python train.py --encoder_arch="repvgg" --model="image captioner" --dataset="photos with spoken descriptions (Open Images, Localized Narratives)" --train_examples=203450 --image_size=64 --crop_scale_min=0.7 --horizontal_flip=true --translate=0.12 --tokenizer="word" --vocab_size=4585 --encoder_norm="batchnorm" --encoder_activation="relu" --encoder_depths=[2, 2, 2, 2] --encoder_kernel_size=3 --encoder_stem="deep" --encoder_widths=[64, 112, 192, 336] --fusion="cross_attention" --decoder_width=256 --decoder_layers=6 --decoder_norm="layernorm" --decoder_norm_position="sandwich" --decoder_activation="gelu_tanh" --decoder_mlp_ratio=4 --decoder_head_dim=64 --decoder_fused_qkv=true --decoder_bias="all" --decoder_qk_norm=false --decoder_parallel_block=false --decoder_dropout=0.05 --decoder_inner_norm=false --decoder_positions="learned" --decoder_cross_attention_every=2 --decoder_tie_embeddings=true --init="trunc_normal_002" --optimizer="nadamw" --lr=0.00097 --beta1=0.9 --beta2=0.999 --eps=1e-08 --grad_clip=1.0 --steps=9200 --batch_size=128 --epochs=5.8 --lr_schedule="linear" --final_lr_fraction=0 --warmup_steps=460 --weight_decay=0.1
Rows from block 2 of the text decoder, named by matrix and row number. Rows with one number belong to one attention dimension. Each number is 500 + 50 x the weight over its row's rms, rounded and kept within 0 to 999. All counts start at 0. Numbers have three digits each. After the name is the row's rms in percent of the matrix's.
# q: cross-attention query (decoder.blocks.2.cross_attn.q.weight, 256x256), inputs 0-85
# k: cross-attention key (decoder.blocks.2.cross_attn.k.weight, 256x336), inputs 0-67
q.69 103:508513518556471569483449526487481476543491475542531562411420493433435492620486478444549426518484463488481526482450458539471488537532536490470453575563576485451513470600590569469404414539522525474465428532460501549551542485544520506503534551517417492455496670
q.70 103:490425494446507572503549531507505467508438422408496506479440548530421442452471552503550495510524554502511409559497512547402446499439519427513533431566541512578552564512510587591440520547504524428400427510460499519525418435508485512409459607523479536443587548
q.71 112:470429476425506532563545547518478506494469454388407512496490552507463481465534512497544487544570563506454477575482539567441383518410509431552546445527490454481481538506519628575451548481523538485417467480506496529551484449543539557406510577567518575474575501
q.72 096:526521561499486598538518491503521530498503421382489465475481534511449480438547533545495505577519534441420478508448491606417403546424548404533554389525519507568507546521399520575513477555552486519367387557440462485564438485483492489375463530473515482520565533
q.73 087:423492495436555563500569547519577547510497483400505490541510498526386473465448583548511507512559534487462469562572514570475484545501493383497453497522632556539521513482425611529440547525499458472454441481482456433507477501483416530353455528491482497462535522
q.74 087:488426475441541582547559511575488488520457516478533510455488592470472488484529491544548474465617582450505477609491561481499429513371487491550554404497525438496503494578482636633433518563464500444530474480455446504500511487537461506452449552553448552483469585
q.75 089:596525558554504489440451501428492527527481441407431490492555473463402472467528492509470588565502532543367602513419577506493529408506479554626564469517468436502417603496378365497546492454526467558384506508514453555501479565552495448492570503515486517512513585
q.76 096:512560610582477446584417452527481411518492573622535507541486450513620509498500490515478484472488432470524483481469435443574535555456546550460459530475468509501484453496481460450546415587555526554603521489537439534499565516464500453576531419438531482593443487
q.77 085:447582572471476593466485496465560549457459393469452464462533490529432490496521516504498560578433487522388537520426506597443492464481427489613526464551514450506487572558425458574507472545537499614456377509501512560599462484433538507386481492496506489531504543
q.78 080:584405533541439460557529523525513425532493506529600495486451526539470510426418532501478468511452464496559429544505424399500510618468536426440451543505480469538561498605541514575519428571583527407527483521535456481494553469407494474551519452523454459487559502
q.79 121:474533451507511534457464483490528450526516359393426524458585543481483477437533509474516590535422528524380538482467471586530446466475476428579569495558510507569446576525390489530531506458515454610381366540548526506578505509467558532473496501482528512590503580
q.80 101:402466515576451449537457448474461535571535484601535555463544473422506502558499406424550533518576396471434542453464482441606515553488519517478495592457499404513424424476503435404463490558442512551454559444493530495438488589505465554548506488440432455569512487
q.81 097:507517541558458473569359438514461537481499585583458452552529515463501539523573443479443528588510452520471569419462593441583562352522411608485565501484451436447472445511475363382577471432500507529483552498475493511511599553530539460580563476491513533535417517
q.82 109:484545505449484526565478509516567461490491427438422522483554516534510455478525528507504541506545571492390513506420513551510438508406470437599604461585471456548413577556376494536499480524523432633446379514520456487593474471544502563456439446461512535598513584
q.83 103:527484489464426503524540500489519530483451446425471571463421527508428550443478583488489485594497513478491443578473497563433386447446484520570561497519496480538566542554499480537470477451592441459479432507448422468444498443527526505432489578575496576459629609
q.84 089:480558525458508513500528510529516478386496584522462456563483452493480520467523570570443482485440487498469502492456491560399522393576427523552505420539452482472526494541532429429602538527527485571573417492511469489455511466515578484416479498466490478454410529
q.85 107:460537469532523528414443435453459498519532455550501565503493489442492459575532369503604555506459457521495538418483469467586541467543417520458463580497497485510494517477491494486482526468410513521447543479538609531548549553451464481476583441495501525478463514
q.86 093:499498476494509566515495505511594429382564478504470509536461506545502419482470463508592510517399531506520435451447445603453573459586471371446433539519509556505455486528578526466485529502448536583533429528500506502562454471436589453458516471451510496498404528
q.87 097:499487493459448456482497455468441503536496545558519499517440478495463510579521418499541461489603484536575482437541453429505490493574484597397430550463464496402463429445654588451454490508420557344509576475470537546441564523536452506591552551565499495481466471
q.88 094:552450508578471513508464508565509482515447415505452444443550476479519515475421601420468508488528539430456465578391533499560459650456523482575580439485496546512468532510425441535455505509601428480552497493500518499523452531565528493477432495480460436539531526
q.89 093:430572477476574621475540571433549579461463423437457500455504465490484508441530494487577540480537567481497527591504490586500446506549496452580467449495545579570541461498544521490460535446500485546441430470479464534468345543487469555504487546477485512518548572
q.90 100:556529478488542461545505476575484511464492607600603453608481469504549505463469484521447469465478401478619435539521518433559546551524529522443468506439549556512513454468494461494564501496505533485608529460558524442455514509448454476531494441471486432479418400
q.91 115:570491446467561478526481517603564443514487493596471494431521537516565435438424566455491459446473535467558402537459450559517454620412565428473600444559586635491405483515452523545456445496568504531552380539587444458508436454565492490521456455503500465588554551
q.92 098:430461447442547554504519528496481528513497542437446473464554507528534440537561442567532546452641638502518544475501532574434530496525431504501451508495421458468474488436560614486466546504432574470452554477498462564499486478546446532544450596547533550466452523
q.93 111:484459471474485492521558526452533589536459462391471488470506482484464507458574549535486541519634539481517495530551622456516418490378510538546566453485490461544533492436436494583438544505482506416397552449428473491433472513533434524445433613508500532499608511
q.94 107:471423489485485418549522501452502460576526564458388481499561550525564527524612431507498567513562612537406566502466626461505501501442448565539573522465483413397480530462474537431507537521433544496401578522499511552563517523609524554538471498479491563529478443
q.95 092:513486559515467474541495545485386466608510551519571545563446520533568511547488472503512488542562516514583480412567470397477459518459556511426411572442462501517554435458575602575448517528466565342525585492483520480448531557554445497580464498508475470421562490
q.96 093:479429527516515527556502577401454465570518468424461537505558570512483438563574440511499550444573540538467549466527597532506520535550497498537507497508557489393415540474485660489453550465505498458477572543491474564550477512578448481578544511519503510528491471
q.97 093:575390475505546498525516514545513474471465533551558519529481464542481540526453580508452492428551531494600441577482582476475526578478535440463498506435578546476565458511555518543447546558467532368568596447501489470469479498546459468471395528484482459462536443
q.98 096:459427482437492514515557513511549525467510445409414497450529596512446510452559485546527550545555604523431524522482562552432429473462477458562564468519499449501476543502488481560459583515452467534404453477468472531554454469521520543406461549528479589489547507
q.99 094:532526472537523425474468414531435523508501555590549499545502481533567563528447448494437387470463414486572510460505395460566547512600592535417481557494497575425520414472553498473533459423488521494554531508524480490418525558529440468622550401548532420482474448
q.100 087:466451450428501468480530515550476557461462443502598507550449477532445577373418594496390441527485438553522446513546423501414451492493598493552478535503531561558569501481505437565492450455545516434513450436453454409428463448487500540442463568590484513412517501
q.101 101:520610551513454444460443449468529501526529536529586504531493471483529528467461440512459488545384397540501534468516382465549558471590566528478458535461493567474517427522547417436610427476548527507561495518488483475459563540485506456533582451508509436515467504
q.102 094:528550490539490495472489536452539446497523395422420512388606554458466494496513496489493560507462560503335543469445504495483496509471454500598607507601463434561428522546447482452540496386548462656384455512527474552581494478539553514565527459471530563612507539
q.103 091:529457495462508480523491484502501461444472609573599554588400449603514566440495531533538458539452435560640429479571500452511579495532496537417481522450456479472575462496543496494613486545517535432576551501532516440438594513444500503498518447527561482466466490
q.104 089:533487541560431385497462479461589495529522539620542491514567442484568464424504506466475548491419461525449501415467477428551614505548461499499506543446427542471453436441495332409589459491528463583566561492589518474529499514480521455572515456456500463573418428
q.105 092:461587486489528497564508436530550497456486551506448471536561519513568492452563488487469513536520540523439560495461540532504510467492409540563648437553396469540397550443397396415608496495536473642496478541557457461563538526496521528478526460448531564556399488
q.106 095:557463517438556532532558522546469541506457529403546502515435540540508492470466581544445428549530566483578406555505483478422456498414582427432490456489512507574600559476506589628458460520491513439539493560471426410463485466497509475472459559550494518403626557
q.107 097:541586564584453464457417464469520504507520527618548489561539425472501526463478499473425525450434416505497582440511403481598578488569555552556504529475481549465450508450473392442609403503562487565596547517486508450468536542488481488552552406478520412560481487
q.108 085:589437500500513468565527460590483554473483587571554468514424491508558484487436491500570496482473451439602473503513550408601583503509508512417484549440532569506535513510529491505507472563526514453593559464547567448453560521440512413479494482451480461489493437
q.109 111:391544523462500616524467502502473602488506502473496490505546521483507527554559472493577487548569525484495511503522491550437402441562552489531482489473509544508517394514593560418496489506433514438538516478371464522399511548551533535468480504555474492496485542
q.110 092:456462478585504471509486494428457459597479502598489537450503480440511511576501472463540486449614527475507493456520563424594545559539484490417416623478534464409456436523636574468480469552469519500469635459464521572490484531563497530607477550499453502550482449
q.111 111:493565411465557518460552463573562533402493482524506556491508519502487515534460561505473458450454505465572363564523414533511424498481466488515552467584550537565530536529508518456457548418439534574545405496552517417545501403450489540427500497554493490511514492
q.112 100:581488505500532448442540494484522498526462470570508498535558440485466528524427554495425484457512459506451496537544434506534529556549478521471495477573497398544494513540449502559575517424557573622512527507573484485538485432481555470504553491520504442492556460
q.113 087:496529480488525598497506526526533497489469453407394517410557557487487452453507517493510569504559602454441471573452561538466434497408515434549628452517500488517426501496429514532429509460528486566414444505490452535554442467579525562476442565486481517554555546
q.114 123:514581547572471457477462452466477488438536576640545495555471436484513550558475462498459486466443402479522508456513479447554603462647513540446420548428500509458527424515568400367569462485497470490593545506476500474467550566455510422563559413449513434490426463
q.115 104:568500469421516499575556506464577482543493414449485504435610523535532452427503510482457491468560544519430511542530480452523474558377492455546596441603531538538424563469358508590453463462550484573470472509555383505540504484580444529566467429554507526567572533
q.116 092:528476577508504589536459481434520461502530518514485586471511579492480442572607450590564548528542536482558510416541564428560536449532440569560446565419490496489444473542464576450501487537422499479522619572410553566535529506483425466580451435433503556554457486
q.117 103:497450467475563585521463554450535538489469391370447499482544559518461439431533516493571536500531576493467503544473601565448417494404513372541547443497523542529428524518407555553440550475496488539354423532475510504586429528553502516416423592482519531511560556
q.118 103:498420502452540562543518545540506504469477429408414492475475541530460478497561502468548494516575586499538471556432604572461401480426502510516529442463504444521511541487469607604369606497508550462428474502473485516529480460563511531429452629514504567458547527
q.119 104:472453464450549597484560549512538553405469428492535550509461517562424454478430539507546506416479551435580413600493513539470464469444504426518478496510545507565557517598504600573470555577468471419539444470516525493504442460443450492368437553500488469439550499
q.120 095:477565522524466483532467450516528452413494595625525493495481483493560601481484543454510507498442484448528495471427511443555550439550516561536579446452469472458497499584526368393552421579551502434590476475487473491481546552520537504513510401461499509573364495
q.121 087:538480509527523454470548496488500454435556433532560500543481509482528440547505492477473465502458435490567462530517423460538454475463516514445397601469574617562586556549496518606528548496486522596593523481464568511440497448376498429446494484523526476469523394
q.122 092:503464470450546558480529506487461532508430535485445567508380510492490470551523397472565496480541610478638532547495562526487476454517462528510461516451492418413521503500568621590480559501437502385447532457432582529491464515476449476461460601492497510452532580
q.123 097:480589456588503474403490445479544525442539493514542475498457453468462499492464502554497486510367352591527524480538455488534538446606554527490445571477539613519571476497484412466493504417426504479518473490506584467389522484412505514496565491506477456467506461
q.124 091:534564542574430434498461475527519476459536509601510458537510507499541544428500554507471519513428408459496528490450452434524530484522592593632493527470386552504535472567555331473571430457530473544572490436495530468377517537513554486500540542543474461590512484
q.125 082:512526470573492485524461463479507378445549603461574457565510514555549511547568422599537494467464471544489574437535522558532617475577487560527438544478435476448462453490521486391548522457432485505464524507448547499520557485458508474518573506486532410526419454
q.126 098:390544511521436497460435497457432561460524462510519465454433423402535525550584473454515524595468472516495533445440461544486481437539433600488525530472429468524496494551443383409592439489519452523456430480474507555495530587441605476485514485445505543478458534
q.127 115:471448467474500582494559562493495483485462406392435495493489519529456454481511542516516545534540597515436483487455614562424400492424486467565536466505486473524433528526465554585441565513492492499403456531474472496546477445524537525430419577472504551485553555
q.128 094:432462449510444354487547622495488420539519535409560522448491585498526593539445563619520417539559475530485499526395458526523415501520524575505579451489591533485497526476563522496442457447486487536559509528491429467483440442540464548573524481560466515531506490
q.129 092:516464550486468551502523488515503582497529538439516476611452512583475496516534413491517519457545467529442470523519518595406516463513453565560450361508587602469461489465422470578494536460473486489521583572473489528441474449458485531497570469527508527485495486
q.130 105:555532511546468609466480590507541463557504474523406505523512465549489504544509465537494535450540581466500549562426561495509534513499481537556498434519495422450408482501547485407545546492472529504534499455395454514554474463359494496515514545475421592535457532
q.131 096:487528519478395408462530539466536443478570604484574481506517401536557502504479447535492469511562478517481461481477509416432506530540542534475498421447624551475515447397530523514520553439465522483587595523482496546441502495441431555588594511577464510484386459
q.132 102:503474508497459575454485458501531517426493461524472595540513590476416512486557568545521529559481468475506475494561566595437554425477447475525496585450498491464456483585533386617428445460547519449467534455482447463500490489486509440494481411524501444448469509
q.133 112:617544536566486620436473477502569525525482435524473484574508460531434571532527405431440521506524460457511573489540552596449537465446533514498438503476547487510532499474445425450544516510537509421429536473395495540452517606530393507471486411572507489483496491
q.134 109:436480478448547488544544458572400510503437558566369469432452651471501521481512482519488497566490522628416565540462537501500547581462519339425495558421468489497538593538453447465528508541499500538502484441518492496554554480501530539482485503407534487511468532
q.135 108:433557516579443429492492554540495500397517482431568477531438567507474513585453545479397430598523421551420521558455538487494400501516450510439470538406580527516584530487551494483432487469507455478555534496450424475458460518498472433472535518540469490456425516
q.136 103:442484483524513487401504556517577541457548421398569473523513404524508447566487529524517486524479412501436509494495470563434475453518490551595473447465621547528507457419464461553420486472470511436569533565440532508391448473469497548523537446619491439488466512
q.137 117:524480499562528454552435524459570457620438600560535514439585501489547561397472502436475462467519497416555435461425490469578519564517490567478466434618485491487431496471528549452588480505573544539458447565555434469530458491553460529530486514450487583500489461
q.138 112:465530490495612503522488460522487560392515456532529501571526424487522464511447465438449393496502472440599453492556502455582480454513533370405493543529458457568537541447454485500415521511536453515486500456564559464527589557568510479501477556471497471442510443
q.139 095:520474452495493559480524524553521589497431471538460452487514472563600607566554482418449536455475497359506538502493415541514455445488458511552534464544554431480537483596422550534512439533471518451590500538457415462558445458532431507492492536579418444544541498
q.140 115:480454456506536470532526462500483448565419509548398519411529680443480499412481495520560505516549560509512504476499487525585491521444461475527530511563431476510475546593495453455542456559542475578416444462518502456622504500602483461487455456454524554552544514
q.141 100:445514432495579505520522483497427521553404434551465501463536614440463618494550438483560476502543533483497543482507527512583536508474510373472523610479461441438527578563454496397526434588534526564413453423517433506645542510573551436545465529414527579518558511
q.142 123:478458486438475440509497460539457480563488536514425500446477587423461584442532521550497597536462561586470545509514487458530488499511482465481509547465401409485503547524514472449571488520583490522430471498544485474488545527549542489486490477482592529527566511
q.143 103:429466430546520509427493504528488606463453519493461515481510591501473479453527517632566515542519445483562446484475550571453538475443515446541477443460474597594495475549399406542457455446442531498509431468528546523483475494510527518474498514474513521455563463
q.144 101:602560480500546570518466489516558543561453439525472475514458465454498467494538575451465597443417583491473482485483464545509448556551492506510455547559436403590498575562587512419492489592601463477458400479519539431624491473470507479414426560465510483496506568
q.145 104:511458522443544555493550492468482452522420441468407496471567635451432529470544525570535476561530531534529490475570557562534560437444481467526591605495478483493465461578514524563534488475502527487457516474479474578547513519533544417518508477540477506499651406
q.146 115:581524542430495541525531466495524490535550549546406521563537486490557438458574471535480609421432600506570488449517527377508559588493550557523531513535446404361434433457512518458591545497501494529518527496505567507527518523488523495555525479475492522524471459
q.147 110:460439457507593398525543546497494518623461545514466444510569489550523523466496425437457420506486510474577478530523489549567544524405510449517518422585558585467551481526439557572514520543482572497485540513525447612507489536556416564483500508509531487442608396
q.148 104:432489480506580523508465446511472550488509406480486521428491538485465549501511587469483499536472483527452593523540462591493520495468415451537470542498522560578528540546509382457444482528509490462411459496519511483482492582555498514457418401481547455522544593
k.69 119:602511499447462522449411433481498475572521419491529528516466476445447429437488462434503549514506473480513500477551434504472563469432577518451512539385476472470394480512457492534452513565430534443476506521
k.70 097:539571529493487519550545447510547494480574413480473618451387492485553452431518582466420546448488539566539425526479471507464485480494529474397479563438484483422524551499545418490434492458425554538457493568
k.71 113:425550531520491562591594500481543464487521566502508567497454652477456456489530583550493485493554540580457494505438533468470478481602515461460532579530519547518557644540560440453479454540534501585508480504
k.72 090:514461446483455496558470505513473537449628472382448553496494482454509493513575495433526550404452453471590517530510519470509449513481443445477472474465435514459545505561451446518380466466469508438525459526
k.73 093:533468427567547440419568552489489552517499437501451526448463399534536494488484601504431507460521612537496457598584571614522589557451473552481365503484557473449529537432451550510442585413493521485552492506
k.74 080:525561573521498496490549511511597465479516473509485521497423604461488458513549567462451560464663583458462568456505510513515520447511506592444426555451454474497477566505545530493447356501569596515504540526
k.75 084:468470565502509564426468579465477576468487533460429529493579457561483530426480533467487532428424512509456480472488553464534456467492528449581434424543436567563576515489475451484354476474573461407507442503
k.76 088:609454457448451525518424531478441495484521489517477465558526500539517478508493476447568445517495427406553561448529479487452489529522463582517542466545448538459502467558397480530521473488584492472502529456
k.77 090:484481514447467489446408460490476579504525447374466521455497392494519483401458534502498484458492401514538429518465476512493478436452473518416437446433453525531484494507500509458397548505548461493448436478
k.78 083:590458465467465569529477479540391434428634415496514513490433493550563564545506479412494539521537524455595504502526449470476493453465474545498588531465446541503414538547462443585485456508464555451520472524
k.79 122:487471503535458442474504533492540590465542525380477547425568496533429545452545455499505495406429380521468403443507550537480473482480505391490491482490466551535521493497476460473470566549490340453500461492
k.80 099:472517556493513429547527524475488397473554490659551474557513469466470481526502446441503518583504439501467515420563529491489568428475564532608473527507513548565533523538523568529498433485453442534519544513
k.81 093:490498555513467526475478522468499468434450647496536494584601543484424455539508417547652545504505476509419580489497543475529420515498508436578488443518492488575571508573488492496491473442550436520516475424
k.82 100:449471482537480419499462524435510547461562469404360521513518520498408521448461490473450474453456463427482483482514537407500470408562463445425471464563469530517556510601497432486467439500636410410546445470
k.83 112:485464486445468518525452506581483494471543479477463550489494496510438440457555501458511551505543521549597465513496520440456517452512488446492506505406393451440521526488517399502426493518446504465469461524
k.84 092:459418536471457479508453452528495525488522507481442510536557473503554397449471470489547458473603500548535451557412506459473436483513448541460488542495503461510448479530532485404535527525578528548506407433
k.85 113:471549573508513468473569503408560518538483561513566501482506554517507497530478469592586438495467450593415503430547404550553486490446601521577515460523551567545508458456499529480464562485486424502513534484
k.86 101:516536448475479431477465358525497487522485535378506504484473496480507463485477392558571444455498504553525522493527413546450478559505532510447575562465588452526400486512489493483504561466435469481484492503
k.87 099:510616521500538540501533566434551468592438490558559493500427563489524449527531519566446455590558548515403516467548467573472528534505581530496457515440556501446491511476496604435529521547372546509534543534
k.88 097:532506561464513479545487455515398548481611443550495521487509434479449549553539538469459620404448461445609491569439540421499519509568471514474470513505480526551502492582415474612513525517545518468517593550
k.89 098:496517476460506361479500516618488528472535486474444528472503435430479461483464485470397484464467542534602500497481548528456514481476495441475408534417545436510438505486550498508510502491548540514396440529
k.90 096:525437525508521429525511552557456467507536503598520471534489487580603532645528528510538537490532504475496513513490511509479477606537476618627540482549555479452504506467483531541615555416522515555479575477
k.91 118:578456521484432495501422459504405527544554418522421500522563452556498584541560513472529470442507468416552471518504509475466470484544469497461559504506526536538499510560382500598602543543496496406483525410
k.92 106:451600545532531472531559510509562438543360539521535504465533590438512507498477463553478415498517554493465507447445506533565561551522547481514399555493578483535520527470553593447533484492543545537486536494
k.93 100:414563445587522505531587541569512453411496551592489530520427486404433528514513510426426555479494565502572587522492603493550510447515539399504358482505473483470589527463580458519455352472515554513547452541
k.94 118:405563537583528549551565558460561458491409609528539490552572562531413551502501458546514488485514547491442553470473517492550474508567536470497492487607507543518549520522576558453509410521594506556570491463
k.95 092:522538449531516552577539519473510410513465529577582495483400583458523480559508529507392560557477493474511525441561444511472535512513486549456481523459486533401470544436514458536526426491415565581522603618
k.96 096:488574447531571516453505529384591492531373521507560480430526473469438508495455564569462497473453552478472541432529459499504514584522502463445401479563543568498504520552527523462549528537610548448554533506
k.97 094:585542492447512503454485447529469451472474415550543465553441458502514485559578545480396539506481540486508515574474498476533568590510532573503507595479530446473443452528447556579526555465470588545545606505
k.98 095:355553574575493556547608483513584484490461569495552538538514588502450499450497528548515486477523487558447500501464531523525458419569567463494478576533495447539536573499624488432428488546505441565537462492
k.99 082:600435521401460541463451550465466474539480461571556403528486477528569476581535498478546524569562462459502537458507513564479477603490462540609553499461505551452466464443437531521614473548394492546480485424
k.100 096:549414469500484466533447533576482523466561455468505503490424459550537467502495512411478586529485489499571425558480559518475499512420507478463500533376430402402475499477500492518498487561341497487496417536
k.101 089:612379479495475561474381499507479577511525447512509451527523464558528464481478466426548515585466412462510448526524522555489471517425504549568519450439469549435457440419402559497500543536362484457442453469
k.102 094:456504502497479537435473470430511536456525587459446503468588497457378533452448428467543446477460492481478457472500547462521473403468447457496532518537471572588552473510487474501458439571599457461524427402
k.103 090:436416489520493460558533495532442429488522543557489446534435574570551482560520542495567506544487507522503476521502455515468458497555538522530549470554547519436532511478531460462514526437494497560524438485
k.104 089:500393469532483425540471489457413571466483525549458421492516372509552589504451384471540439502422445416534540575494457474516463510491445550576511437578462501572515477522498500565564536489521405472505533469
k.105 096:394412493582522479542535539512547492488503624465478464546642542499459555497478439550604454436512505477434523488459566436532442498550498489509527457593517521559550483505507548448507528474622429527532417415
k.106 097:554476426509436587593507464564425454472456495522476506462399579441523491523489582465420571510544561537597508519507512422466511500529494510421544473466450482427495516480498430474472479484438611539438497510
k.107 095:583418464477513469392411545546399580499512427519492463531532374539580540493436466466492519505441435460524497516532526527498491553437463528527519429459466583480509377511375548522516558514520470464511477485
k.108 089:487501528516497504520574531533402505507517527546545494552477532538519532583543482508609565477485518523495536518534461472454485551507499496566528453559539478478499488548491515545542514384478467524531556555
k.109 117:493546504490521473465429517529503489564462525454495485529490515421426437510487443484441481555570539520531577478490559474470548528505528482439399514412504446417491444483485563457492444475460559477449511527
k.110 100:551645468415524451504506451501446424553424464603466447534438496449485447491504506467482468583475548508484514478524435500518594475457524547483464561461519476524468479512463526570463474552538552551497602624
k.111 110:483474539425449469471444456514543491537551445511428473510539493514455482490471469557502442508560541552508394526436549542494474448451489536509616528416545462465484446477481540465507556559555505523447475428
k.112 107:504438514472477434604497486466417501473554495580434499461494518581605471465434641503494501512490501521458454483531498484464523395516468470598534461542491556508510501470508441512472543534574489514490479392
k.113 075:464585580527532499505526484475514548494514485497395566485537465449391559498471442466455546403502542455600528501431516470508479440552480435440424540510531506586579532577503477592540472550600487478523546465
k.114 102:515424463424529449442400473547458454474437434516525440563495401500569448516452445500526481581504493441538548553541492519485506513451466551521535458488494452505389391447474567501515537479459514459515460493
k.115 099:468468484571473513511516574457522539468514441568379513440571436553502598494456547486432458395416485395480433495511520483487473479519435524538464459555470567487603546480452448496481427503601499455486434410
k.116 098:476577416544526395440476449469509447538441524449523515479462463483490486520463473538494443473393508501551580453549394510591496541471507422409446427498469507489430415531515510617473496412591476508509509497
k.117 092:456558499551524429517482533504519514497543515440438606484511476478402517540560464476486482408387483497484529430532559497532502553465505419482352514515547505539551547502536417508432481467518453502543488494
k.118 097:479660554530521478537561525510553476519468545463530570515442608461427469574541542556527551461519552550465503466499508468497519546550526438490478569508498415502535611561580446469479474423494467595508534536
k.119 106:541566514439466414461512378534481548515506420475490545438361473491525443495494588428439506460539528525566442569483486530452543484516473537388435534430466454469430519500561472520476482482502513541441540529
k.120 097:472459527456493473516407511512470503425544544541483494567555486443429457545477465456605541561533538442513537557450547431520477483512541525418542511469458430592509459600502505489521442502540539480519457491
k.121 089:532503446492484513459468470533502505441481482471518478476414444583542487531492484539555456484420444518576464461503449559476465483432468507571516467467477505436460433398407468501437483491492453532481558478
k.122 095:496610547505491494444531469507573476572457532466541552461439559425515456497515563567454498471593560562491486431515477527463578581499617485517403500414529529438375499460505554469412487422529568522468549518
k.123 095:556446494476526464401418519562493571544511444481550462507486430527531438483529445493508547513488401604541439481560474572512500539387489532547487521387518494467471395380447555514484635508351477524504479531
k.124 092:520463562470479448485451508591450569476538552491538442570527417513463508513491444385543577544494418457604494528435548478503450488465462467521495552454412433511494434555501473498467418529425437514451426547
k.125 089:447517514540575462447531534465632443537423560471560440532590528493443437487548391520632571554432450495479555511485456583545458604509557462489558517497557478484490484545539550444483502479527462524517486531
k.126 096:440522560454489495547551534525488536436540610459482519556465528424454461437491435478670497483492431538585496446518476418517549458444584467477496418407420463580509459522493512468447515446476487460496378547
k.127 100:492608519554481509554559478474557543446488547400455577462517538511394505418561553511395483454498531566521477492492493414491486470553473395392495567481439458529519574518572457472443502495553505493523469544
k.128 091:451524560457522429491462432517478570508426457566663479525484520539432525480549475490491465582511437475488556592453424483492511500533551558501553541496594436512445516537554555412519411535536494502493506522
k.129 090:481509455504462500487455415594555565506419537512526536525409483487537513481513559463437602555502392586455479556489492487497425595488506506585401512487563588476472463492578441428583610476495580539435440479
k.130 106:504494682506524477369582490532440523579413426513498533477479483442428530521556412424511473557473508560557500427532514558544446567507536397551417512436520560432429454448474533574504507425469557506453560491
k.131 097:519589567549490553468561463466470519601501567536555585590426522554515478538515612552587531624499410523621572493514500586521531614498562628513516565551478522532529477492559611526533555489503477531538530543
k.132 101:405430500475481456395570513523461508412515475438530392494446486497544554492555424436512515483475513503528527532506456479500458438390527495504508487482569449411487506523429490553543551444426517473471559429
k.133 114:475451481477502412452490510560549509504475428476418435570524473462546516538547600392454515507379533603523381452558519412525487468501563422513395437509534519477542564524480529496472497427509498472538509467
k.134 123:451547502564514464513531536567466488501466621493511546463578608398443505493559463592498501456557525463537529549513680488555517530534494510443573429446460564498515472515469461504499520529499497535424483489
k.135 103:560542526447501609489589492465415470472458456494491544528443591480425474526513621555580571513502451582531532503505441561518501564462487498462469499471484530498488530485560554473481431431515497615523604537
k.136 096:473522508471456502469487412466510566504494490465573477567394441574547526483497556460544502570455453624538444529486400589500443489463572530562504584563603487511472531498500568519545519470494515488432535481
k.137 124:562427436516479508546412473470495494587540452528488480448449465519514513499473539453443503465529372416463514495482402489387520473571434495485429490492447456498551500582514476469506500493467497462561537499
k.138 113:508503424418428607614506506465463379486527576527400500537539568482489455494448619508504583479522470488466527429543525496528537462606499454470483472606467547571594520456498545453432509507509505479563513479
k.139 095:508537533488545410563415391509556466443454552425511433553485518474525521573517468490465565518503547488468532469456470467446517539516533515427420500619569530446450492536527547532488509502582585565444550467
k.140 109:451465405552535416546471562620501500492470484509478444394600432445476566480518375482474450429557485315479467557466554409473485452531461452448563484446440469527516477514485431502485494593499428461457435436
k.141 091:473499418497528391571496499556414432425497516512462498423610551396450496470520414540519488393606543427461562494477592425469489486534530414442538391465500495542498484552463491501426528515452503547522480470
k.142 125:445484440574547453523504576468500488413491577428555499465603476438510534500533452552441472399546555459497550495527627434506545441542475458462536455503478512546437472551496464467450477560484442497463426493
k.143 101:446500453497502415497506437585493546481525503619561431537547487527562470471568453477556465536455502514524448637460518517537498502526518560570519487473554488449567493471457573579516528445526468465454462457
k.144 103:480389542452552504502467498424462497464531487340468437411527497491493494501497442443484444292508632453366453423478538449503503417404476443518413450551525484486466578506449449482479489499496542444452555491
k.145 102:422509409557516461469557560626473504434499507499493475518552440482610611489541421437550490500434518472497522553419520482452518533471507461523550533497474428511538490521468506536479580542448524518516454492
k.146 122:528570493652497536487666587495506493547461558500543446482608440500495525594491460500464501504475542478524467448595573463557534538526480462474459514582512560511494498505511571569507482537450446520563448499
k.147 110:507573368508497465532482453475613595541576553555473498494560552479569489475428525598511535545469531486420520475494524460448647517649497533529527467499543545556502447537644570528474603572530453491481398548
k.148 099:455458456443486390458436437532506543442576453431499486415521469500504453433602537525459455448503520539457455546463495387495471367514512409467503419519559440484488546539475400474423534533564471434443540458